python train.py --train_examples=145000 --image_size=24 --crop_scale_min=1 --color_jitter=0.1 --num_classes=9 --hidden_act="silu" --mixing="mixup" --learning_rate=0.0024 --beta2=0.999 --magnitude_pruning=0.3 --final_lr_fraction=0.05 --warmup_steps=4240
Rows from block 3 of a small image classifier, named by matrix and row number. Rows with one number belong to one neuron. Each number is 500 + 25 x the weight over its row's rms, rounded and kept within 0 to 999. All counts start at 0. Numbers have three digits each.
After each neuron's rows are labels from the 100 images, of 14848, where the neuron reaches its highest value: "responds to" is what is common among them; "lies over" is the class under the peak. Only what is clearly more common there than usual is listed. The data: Sentinel-2 satellite tiles (TerraMesh). In brackets: how many of the 100.
# fc1: MLP up (model.blocks.3.mlp.fc1.weight, 768x192), inputs 144-191
# fc2: MLP down (model.blocks.3.mlp.fc2.weight, 192x768, transposed), outputs 144-191

fc1.4:465500489500500500474500500477496499500516500469500500511493486516492443510489500437479457489500513519500540514465544505500477498500515521450455
fc2.4:476481500503500500500479491500532535530514531529500500500517445518500503508529519500500500500518468500484443500493500500487478540537567587513500
responds to: main land cover: snow or ice (33)
lies over: snow or ice (33)

fc1.195:500528500486500504461500550447484512517505489442485476537500551477495482547457534516517492509500508500482556460447551500526464490478495500468465
fc2.195:469500497506500465500500500460481498512500551500527518474468477480500500500461412530492492506500467508462487511547500479506465520500538500500496
responds to: snow or ice (82); main land cover: snow or ice (74)
lies over: snow or ice (69)

fc1.115:511482538550500462520559499539548544500505480469515497468532479535519526517500509577478509507523458500517487509500512500519479475506507500552500
fc2.115:505500500446471533502450507510500515482534500476513518484465481500491491459500512522520520500500514492460489498540488521531497500500483500476491
responds to: main land cover: crops (42)
lies over: crops (37)

fc1.580:500506508500490527469482521502489463540476554519519539500535500526476484500543525470490532500559509468500508500542514475454564502453500528513513
fc2.580:500521500501476483529533431527500500492496447532500481504520451491525525532434500553500430492501525481500498490452500500524484500505500501482516
responds to: main land cover: trees (51)
lies over: trees (45)

fc1.240:512494500518542516543471501521480481517507500504522495500500500497523532516471500534461460518500485521496493497488500466500472530500500489517500
fc2.240:500428500513466492501505517494516542481501478480481492500506517500386492500552509510529502500513505500522525521522484500515498524432504489490494
responds to: main land cover: water (37); main land cover: snow or ice (35)
lies over: water (36); snow or ice (35)

fc1.464:522486495517487506494481456474504479500500500500548500500463473500487431500500500500538455500469500505473500500500538500500510500500438500500518
fc2.464:454500475500500500500487500521574500500540479500500500500533500500498597500570519497416484461482538508522500500500500500479500500475500500500536
responds to: water (91); main land cover: water (89)
lies over: water (87)

fc1.562:504500500500504500500449500500512500485500500500500500500496500451500475500481573500500488492470495455503562500500549500453500500532523536500500
fc2.562:500500500480495500505500500507455500500521500500500466457486468500500497488503500500509500500500548555500500510500500500519500500513500500497500
responds to: snow or ice (49); main land cover: snow or ice (36)
lies over: snow or ice (34)

fc1.98:500500535537500468490504500474532500500486485500540500500520522539510469503507468557500507500500485500502472500500483500500500469500542500531500
fc2.98:500529458500500500468475482491479507500486511500500502457500453514494472484495451500498507508500500487464514500500499511513477500519470529466500
responds to: trees (95); main land cover: trees (74)
lies over: trees (70)

fc1.246:500550525544513479480525481499537500499500539500474500526501549500510500524500504500479449500494491505500500514510527463503500483500548536500470
fc2.246:519524415454502500509494527508490532480517474500537487437497500544511457492499529485474527544535524500507528494500549493502476512508509493476500
responds to: built area (71); crops (69)
lies over: crops (44)

fc1.682:498526539500500520458474508487487455557483516500543499481520491490478475500535500496491559528560524500500528496539500481436569500460500530535510
fc2.682:488517479500500485515541415524500500475507440536500479497514434494500500514430516530500447466508521499500491500442531499525483500500522499478500
responds to: main land cover: trees (70)
lies over: trees (70)

fc1.303:500516500469551511467526530523510492535489500519470527479506527450538508492524514473539481468504482500519528500478538509492538500500483500500472
fc2.303:495509508500462524500500479496512520522500481503500528500500500500444500527584494543436475498507478500500500466541461520515506468500456441463534
responds to: snow or ice (77); main land cover: snow or ice (67)
lies over: snow or ice (68)

fc1.679:528544547538504455489543484500535515515473500506500468500500528500525518537483530582500489510509545471509508492500482542500500488487546525500532
fc2.679:454500470475480500494496480482474483500493506500500523480546500435490500415502492517476500500500500545500480506514473521542575532526489500505486
responds to: main land cover: rangeland (57)
lies over: rangeland (65)

fc1.581:473563492500522545525471522483542555500537482464516528543522510500459465517480505524493506500516500539500505504497538545512518545500477500500493
fc2.581:485500500521486451480519494500507500500517506557498503498500500534525551502542500463500500497493500500458497500531500500463517500497540517420533
responds to: main land cover: crops (48)
lies over: crops (38)

fc1.101:526512513500500500500544515480500550512472462479503439488528516513470500537530490538521536527498535471512503517546532500531500450517516500527500
fc2.101:500443480498465492525457517516505496487500495482520500500500515434390500496500514545475500482500492481500497535465489504495509527474511452490520
responds to: main land cover: rangeland (61)
lies over: rangeland (58)

fc1.183:554493492500496518500500562457491466500500494500478491500500457460449492479500500496500473445444504500500501474490514516583518500500500522477500
fc2.183:500507500500500520518501500469500500500500500538530554489500503500533484500500532500500500531500473500526540500492512538500500500497491465513500
responds to: main land cover: water (50); main land cover: bare ground (32)
lies over: water (51); bare ground (29)

fc1.339:522521539542480486496517498471473500522545488514481531491536500524467500530548485558500550533566486495532500500543515500500511472500544491542514
fc2.339:521500500518500488515500491481485500500467500496499514500531491411500509505498510562513480495491531500450491573482500494500533500490557500504525
responds to: built area (77); crops (72); main land cover: crops (50)
lies over: crops (47)

fc1.660:545506544539493500469540473523532529500500509535495486541500550484518557535485500517500476519500500509492492505530533516453487500494545526488483
fc2.660:500500445449501500545434571504481480479499507525491500454538500478531489446477482471489550511512478537471500521500523501530551502519514506482521
responds to: main land cover: rangeland (61)
lies over: rangeland (73)

fc1.389:495477500500481433508500466500500500500528483512476500486511537459499496500500500500499466500500500507461484574516500490519471500542500500500500
fc2.389:500500500502500500500500500549500464481475482500500500500500500500500500500500500499500500500516477500492475490462478500500500500500500458500477
responds to: snow or ice (75); main land cover: snow or ice (67)
lies over: snow or ice (67)

fc1.409:500500500500452543451487504500478428484500505459500500471500577450500466500516500500500500500474522500500500500532537517539502483549500500500483
fc2.409:503503500505429500500474483564539500522522444500500514479500492516503500500500499500500472500500447515470542529500500500500478511500500500500495
responds to: snow or ice (80); main land cover: snow or ice (74)
lies over: snow or ice (73)

fc1.282:505504488514517500500464478521478468524514522518489487493502500468546541500455493497477445511471483509506504500461500475477473526534488471500519
fc2.282:506446495514481500513499522491502529497514482489494500511504514500379494507538515507512500500498488500517540501516485495508497525431491479485510
responds to: clouds (36); main land cover: water (34)
lies over: water (35)

fc1.504:500527500500500475518500455504551519516500500500545500509524515537500507500508500500500506500520483552518543500524500497500475558471497500518500
fc2.504:500500500530500496496556470515500500479500500491500495469449500500500500491489481514500536550495472441500469430500496500505473500510517527500509
responds to: main land cover: crops (43)
lies over: crops (37)

fc1.349:500500524548486523477475500504477473564511477500503500483498500529500491557488471499490448552468500500487451500517507485490480480469510493547541
fc2.349:507474474518500489492523528500493517489503500500500500495500500544513500503500500500541500500532511479510518509509500495513470500500466521479458
responds to: main land cover: trees (54)
lies over: trees (61)

fc1.33:500553543500500480500518513545512458511500446527500457500491519500513509510527500483478528500468453500533502460537467524446500500500494499500490
fc2.33:500491464424500500536559530500500459505515500513532489489481495521539500475552572497498516540500527499500505517497484471515518477491504500489500
responds to: main land cover: trees (42); clouds (37); flooded vegetation (32)
lies over: trees (49)

fc1.61:500550512500489525500510500495519511499490501496536500589500527501492480477500486485500518500498500500467500509513472500500500477522500511485500
fc2.61:513488500525500474500487462520500482516500458500577461478500498500521500476474520526453500542500466452500455516500500500475500500500491500469478
responds to: main land cover: trees (50); clouds (34)
lies over: trees (66)

fc1.669:465500488485460538496457549459556525500500518500500498507500521506500493500477551500476477506508500460516500487481500592500455500500500500499500
fc2.669:500523500520531557500500514500488500520502587562500518500519508504500497504517500500500540507500500491516500500442500526500475509500500526500500
responds to: water (67); main land cover: water (39)
lies over: water (36)

fc1.73:500542529525500508467482523485496467542500537483527534500554500524466458500547521500498548509527506483475537500542500500452578481463520500524491
fc2.73:500518500500484452510518465520496500484499459513500484485520473481500522534434500540536432488500535466500474500437500499506503500500534500498496
responds to: main land cover: trees (71)
lies over: trees (72)

fc1.236:500459494527494448527500500517500555500483500500500500532536500524536521500500500547500454500500500512503471500500446509500515514500500496471509
fc2.236:500526489445499447500469548509500530500500500500478500479500500491500483504500406500500482500500500466523511489507550493520500500510500561533565
responds to: bare ground (55); main land cover: rangeland (44); main land cover: bare ground (39)
lies over: rangeland (43); bare ground (38)

fc1.165:500500500500439522455514471477500507488500529468515507529545519500478500524493533491500500520450521500515516500500474500500560476530479468490500
fc2.165:500500492492506476500482519603523486500549500533493474465507466500500500500533425506500500508500500523500500507488542502500500534500453572475500
responds to: snow or ice (45); main land cover: snow or ice (38)
lies over: snow or ice (32)

fc1.302:529498489514484500500500500500500493495545445500513470512500500509449500500488493542500492500445496500520566500500500508424500506500500489502500
fc2.302:510500510500476500500500500500500515510500506463478500500500500500523500475500500500500548466500540521499494512570500511500500463500500413500471
responds to: water (69); main land cover: water (61)
lies over: water (61)

fc1.193:574532513500498500477500500505526525488518500502500471500485503500547500504500459500509463500500465483500500480500500548447497500526500500511544
fc2.193:529500463485500479500540569500500452463515465500500476504500500500500513456500500500500500556507513473535504542485500446515499500537500500500466
responds to: clouds (54); main land cover: trees (41)
lies over: trees (52)

fc1.604:495549500536500500500511496503500500518561496488489500536504560515528499551500548548519528500500514538501500533500554500500502500510506496514517
fc2.604:511477506507534502486538502545470475500500506549500502514489528498500500500500500509445488504492501500500460521482544500466500558500500523473474
responds to: main land cover: snow or ice (41)
lies over: snow or ice (41)

fc1.17:500533529524500466461498500488530500500500451476538484531500517497500470487503469532500500528474495508499484485520476500500492500500523505519474
fc2.17:500499500514479468507509512500504500504490516504563465459510491500486522489518539500474500529500494464488529495493500512481500486529460539455481
responds to: trees (89); main land cover: trees (46); clouds (39)
lies over: trees (64)

fc1.603:515500517518477510500543521500541500499514485526500478532491488500500523543500559552517557500531515500500532500514500524547483484467500493477541
fc2.603:478506474500487496505479470481515509503440523500500552485500511557500475475500476467511500509487509502478457483490509490424496531500478500500451
responds to: crops (88); built area (84); main land cover: crops (63)
lies over: crops (61)

fc1.171:500530524525506476450495507500529500500500450476519503547522521509500472490500477521500500544483499515494500489516487500489491500500500513502463
fc2.171:500507488513485452510500508512494504501481520500566482450500503520500522498523533500500476529500478462495515503483508501500487500525448538462500
responds to: trees (94); main land cover: trees (56)
lies over: trees (67)

fc1.616:518490533546529456556522491473503538507547500500512467473533540500500509500500471544500509500513524527500500554500512499559485500503562515519506
fc2.616:476500483500474536500506464496560554467500472466473490461500523453500490451491497496481480526501514506472490500531490551535480550495492495500455
responds to: crops (82); built area (71); main land cover: crops (58)
lies over: crops (52)

fc1.283:483493495500530540496469546500500500500535457457500500567520509475469467513479487434500461508494446544500521540479533500505533519542487530461456
fc2.283:481532493514477473489531499502524487510524506533500513505521490524500537456563543475511511500500500515479500500518480519461519502519544490471535
responds to: bare ground (64); main land cover: rangeland (45); main land cover: bare ground (28)
lies over: rangeland (50)

fc1.530:529485490500493488485501500500500532577518526491570479487518521536515520500490500496500522500547490510529508508536509500470500535451500475544500
fc2.530:504500516479482500457500486474504510463432500432466509483452450500500467475451461447483500493518501500500502388500500508496474500510489529500500
responds to: main land cover: crops (43)
lies over: crops (39)

fc1.487:500474500525500500462467512500472493521500521500500500487511525500476483466510500500527500519500500500463500500490544545514451500509527500500500
fc2.487:470523500498500500467500488484569461444500500500500502512500524477550509500512542502455492500500511539500500530500500500500507478487500491512500
responds to: bare ground (85); main land cover: bare ground (69)
lies over: bare ground (67)

fc1.132:507500521517500483570536489500555525489534547500524553500510525515479500531529523500496517465498550503500500495506500488569519500474490500478511
fc2.132:502471500503513500480506527500502500491503500506438500480487500543500500500512516449528546535503454496500500473523480513487478500493409478494461
responds to: main land cover: crops (42)
lies over: built area (28)

fc1.276:500500517475500500488548464500508514500483531546500520539520534447500539500495486506517424500500500500501535499509489555504500500544507500500537
fc2.276:552475500539503504484524482521505494500526483437500524491500528481500500513462525500450537549500454500500517500500535403462500500500479517465452
responds to: built area (62); main land cover: crops (43); clouds (38)
lies over: crops (38)

fc1.359:500529490483500470449500500530496480537526531500500443482544500500505534533469538530480437500500500472551500500479546505474490500482486500527458
fc2.359:500503482500500528498459533508500500547500540500493568461500500529500533500450492487482500500506500509526480500463500500500487512500500523515485
responds to: main land cover: snow or ice (38)
lies over: snow or ice (37)

fc1.326:500498492514531484506463486527472472519509500520490486490498500479535533500455485500476451522475470511506494500468500467476465528500477474500510
fc2.326:503448495508465497505498523488503529500510483489495500508507511511378495500545516505519500494501500488522540504519481497508496529436493481484511
responds to: clouds (34); main land cover: water (30)
lies over: water (30)

fc1.637:533510528500500521476500484489493550500483526520500508545506516500500517507494444485500435518500535547479500508516516552455500557528500522493520
fc2.637:511487489500456485539497559528539467500495504483500500471500482465513528500474535500495535532514492461513479522500500441554542471500500516468498
responds to: clouds (63); main land cover: trees (41)
lies over: trees (45)

fc1.754:500526543500500500464488515481499466547475485485547497485544500501475464500525500501507537514553500500500507488532490518455557484464500510524500
fc2.754:500500500511454482504530409521500514478491454520500487488518426469500518514452511526498410453504528490527501490450500504514485490511514500479500
responds to: trees (95); main land cover: trees (60)
lies over: trees (67)

fc1.629:496477493470537452521534492521485500500519500536463477508500491483510544526500519500535462531485475500483500560484512500543471489530531517473500
fc2.629:502504500523480509500499482510527512481497500454500512495438521495504500462479488470468527499482490483527517350500498477449466516500440515517490
responds to: crops (71); built area (64); main land cover: crops (57)
lies over: crops (44)

fc1.207:500500468500500500513500453500500500476511528500500497472500500468445515500501500503500498531480548500532510499548500451500504470500472532500500
fc2.207:475453500492435500500516500533559448551500508500498500500500500544502493519528500520481500493489506533512481500388500500507500480500500527496446
responds to: clouds (45); main land cover: water (29)
lies over: water (31)

fc1.278:527500520525500500477488538453466468537500516500482526490520506512461531500545483500476500528540486500500545514547500499500519500484530475549554
fc2.278:489509500500492474572523478500528566493452497511500478474500478504533478500455477528521459461459518522450478540446504508512500484514527529501483
responds to: main land cover: crops (43)
lies over: crops (43)

fc1.107:484525478500530455501500542538500497541500500500477482500531534494474500500500530511500500500476500500543533500508517514500519544472500531500483
fc2.107:517491535500500520491484488464446539500500498498493500500492500500549500531479476500502505461502521500456498519500500469500504519475500526514514
responds to: main land cover: snow or ice (36)
lies over: snow or ice (35)

fc1.452:541500516523494500500473465531491500540565500551480500452500493500500524500452513569472500532429477500526466504510511496472448507500497500499500
fc2.452:478500500469490500500430517550533460486500580500473541500480503528533516490500500431438500500519498508513482487472500529491528500515441541495498
responds to: snow or ice (61); main land cover: snow or ice (41)
lies over: snow or ice (39)

fc1.644:500526448459500444507500500500500529500500502500500412500518500401500500500500509500500582543469500500500500500499500500492487450500500558500500
fc2.644:498490500500455500500500504500509485500500496500500500480501499526532465478489503517487500487500500500500500485461500500542500500537503422503500
responds to: water (73); main land cover: water (64)
lies over: water (61)

fc1.716:500548522500545490479554478500496500480480542532500500532500512485504544500507500471500427500500500509500522500515534504498499556478546500524493
fc2.716:533488449481492495506515500537503531508516470490517478462515500500500479507525527514437546548516500490505501478480527458470438518495490500484496
responds to: built area (69); crops (66)
lies over: crops (41)

fc1.294:500467500500484494500519500529506500492478500463500500500500500490475458534525524500603500500500512500508543482494500500500500500523478500509500
fc2.294:500530500500500498500474500500500496541506500500483530500500494498500497500454500500433521500500500500500540526500500500500500500469500500500510
responds to: snow or ice (55); main land cover: snow or ice (51); main land cover: water (39)
lies over: snow or ice (51); water (39)

fc1.85:500500472516501500478503522500554500547602500516535500511510500500456505488500501517473481484452502500500554537500475497441513519500486483571520
fc2.85:465446514442489500500500500507470500519502540473500460500486494500530500459512455500500493500500500500523496500482500500530500500500512500500519
responds to: main land cover: rangeland (52)
lies over: rangeland (46)

fc1.308:500500495500461508525518500500500488533519490500500539512541507500500509505547456521500508500500513493551512494500468503548523503517500502500500
fc2.308:562500523520475500477503503510468470479448523500476500474502494455537518461531451468519500483472501517461511500517513478500500478500571500452522
responds to: main land cover: trees (55); main land cover: water (32)
lies over: trees (56)

fc1.512:500519530500497534464481492500500543505500500540500500500500500414489470492560532512500500500500500516493500500549481480501500470500443544489508
fc2.512:481433527500450500557500500555531461500500507500500578500500475500500500522499500500500468500498490500500500500430478518500500495558529500494449
responds to: water (85); main land cover: water (81)
lies over: water (81)

fc1.354:500531500501502500485473536471477476547503493507485518500531500531468500524560463490493500540512482505500501519558476498495526482475538500533500
fc2.354:500500500506479478500517470490523539468465481519491484484510423492518494515500504509505396457424525500479528508465511504512481504523500506473474
responds to: crops (82); built area (73); main land cover: crops (57)
lies over: crops (52)

fc1.124:504525491495500521522515475512500517530500515515471507564498547461512503511497466500500430486460500509538500524500508482504534517548500500488494
fc2.124:525504500500500506500530524511494468510503497470522500489500500464479447499516547485442500510500491475500514497457500460500500500495516492470463
responds to: crops (77); built area (69); main land cover: crops (53)
lies over: crops (51)

fc1.180:497510483483500459548500500529556523484519519467528477500512534464508491485458492491498500472500548531477500500453502500526514534487525533472480
fc2.180:510509516516470500491505513474521505466444501500486497487492460500484504507523495463506471500336501500474525474526501507488484510517474496503500
responds to: crops (91); built area (80); main land cover: crops (76)
lies over: crops (74)

fc1.37:514484486516529446496500486521500526495536500501484468500500519481566552500460514500562471507488500500500520566450572500532485500545511500490546
fc2.37:497544500516468499502496491514479453500500479511500516476539482475480522528518527542485500519496500458504507477541461500468539500465515530502500
responds to: snow or ice (57); main land cover: snow or ice (47)
lies over: snow or ice (47)

fc1.123:487524523500500550500491498473510524512500532483521552561500516488491484500533500473459463500487495537513473535506500545495523506497500537482504
fc2.123:503500471513500514531519530505500472500487469538530500484535511540528476500500540453525536516511510476522485508500513434455467500500463516457475
responds to: trees (94); main land cover: trees (79)
lies over: trees (79)

fc1.455:500544500488491578519497499496500525500484516514527550565517500469481491505500457483480456534500479530502518500506500571474541529538496525500517
fc2.455:496502488500500500529500507530500465511507451523545528475522500512552519489495575500500491508498516469518461484497500427472497461500507486442500
responds to: clouds (40)
lies over: trees (51)

fc1.102:529487520537500451556513499500517515498509453478527475500500502514500486523500486546490500520500497500535487532500524500552485491535524500564500
fc2.102:490500502482500518500500520508500498512500500500488500462500513440500472485536513500526500500500550451476492500531461526540485486538505488488459
responds to: built area (76); crops (76); main land cover: crops (54)
lies over: crops (43)

fc1.71:533502536486518500495500518524487500497507451500533490536527536504494500509492500500500500500496500507500549500546500529473531537516472512528486
fc2.71:500506503500457477541552520511493483509500528498530520500495486511482500481535525509516506475507500493514501523500495468566540500500500500452500
responds to: main land cover: trees (42)
lies over: trees (53)

fc1.122:585491555552500508500516515500508463539500490540500475482493500448500500500510500512500500513463500489540498500500500489482500457500563543484501
fc2.122:477472471489500502495500516500480473480500493500500515457505450514511468500494502446510507511500500520454539520550500500498524550500470500500465
responds to: bare ground (55); snow or ice (43); main land cover: bare ground (34)
lies over: bare ground (37); snow or ice (33)

fc1.767:484543500484500519525486500514474500529528448501507500547504500473500469517500500465500514500500463514551519533503500521500550546546500500537464
fc2.767:501500500509492503495524564527548479514500493529496522500512523522499549500590527496500506502496500500474463487500473470474532500521568511448510
responds to: trees (88); built area (64); crops (64); main land cover: trees (40)
lies over: trees (53)

fc1.508:500518500479503559523500510480497536519475511487500563604538518474475500501524474513474467500500480517516500500502510546492537520552485529497522
fc2.508:518514479495465517517497500500498475515501457525561544468500500513519500500475571492496507524511500477500500500513552427437500494500515496454485
responds to: crops (74); built area (69); main land cover: crops (63)
lies over: crops (54)

fc1.186:537500500476500500500505528493500500500517475500500508500466459397500500500500500500500500500500495536500451511500477481500500416500468500500500
fc2.186:456500502500500500494559444500500500516500500500468500500556500536500500500500529513500500500500474500500500500482500537500500549499500500500500
responds to: main land cover: snow or ice (33)
lies over: snow or ice (32)

fc1.81:534526500500500460493574526497500540500500459499483488500513510515494533547544500508530521530516513470543505548550513489546488458538519500529503
fc2.81:500448495516485503511469510521504500499500503492500500504500518421415500494500500537471500489500485477500476538460484493491523523500519470495527
responds to: main land cover: snow or ice (33)
lies over: snow or ice (33)

fc1.612:500559500500500526501500482491500500501499500500535536546508520500504501500500467476469466523500492516500493500519476566475525500502499522522508
fc2.612:500498465484500499530509565524499480484500461500541480480516500546549483500500547464500516521503502457535488500474504426481448500499480518449487
responds to: clouds (72); main land cover: clouds (30)
lies over: trees (65)

fc1.739:512500523551511529500484514499481475557514500500556509495508491500478523500486500486476483500472500537500490514511500500453500500490512499501482
fc2.739:501475500520468500500498448533536544500483452560500507514500527500470510484500493515500538500532533485536500521500518499505500521450500474480500
responds to: main land cover: water (49); clouds (35)
lies over: water (48)

fc1.345:500560508500500459548500454525552518508500500500540534500537500520500497502500507553500500466538524511515538506502528485500500527480515533500494
fc2.345:501489518500488502485533504493511500500494500497496500472444532500500519491504487489489536548461455456480500421514492500471472465513448519512517
responds to: built area (78); crops (77); main land cover: crops (56)
lies over: crops (50)

fc1.139:500543500494487537471500500497495500536482543500526500500500521500511513503524474500500464501544505500482496500520476559457524510485500500520565
fc2.139:537487500500460500496537429500495507500492422500500494483511455514500500497439475521476522539500500481498484502448500474501448509503483500492500
responds to: main land cover: trees (50); clouds (36)
lies over: trees (48)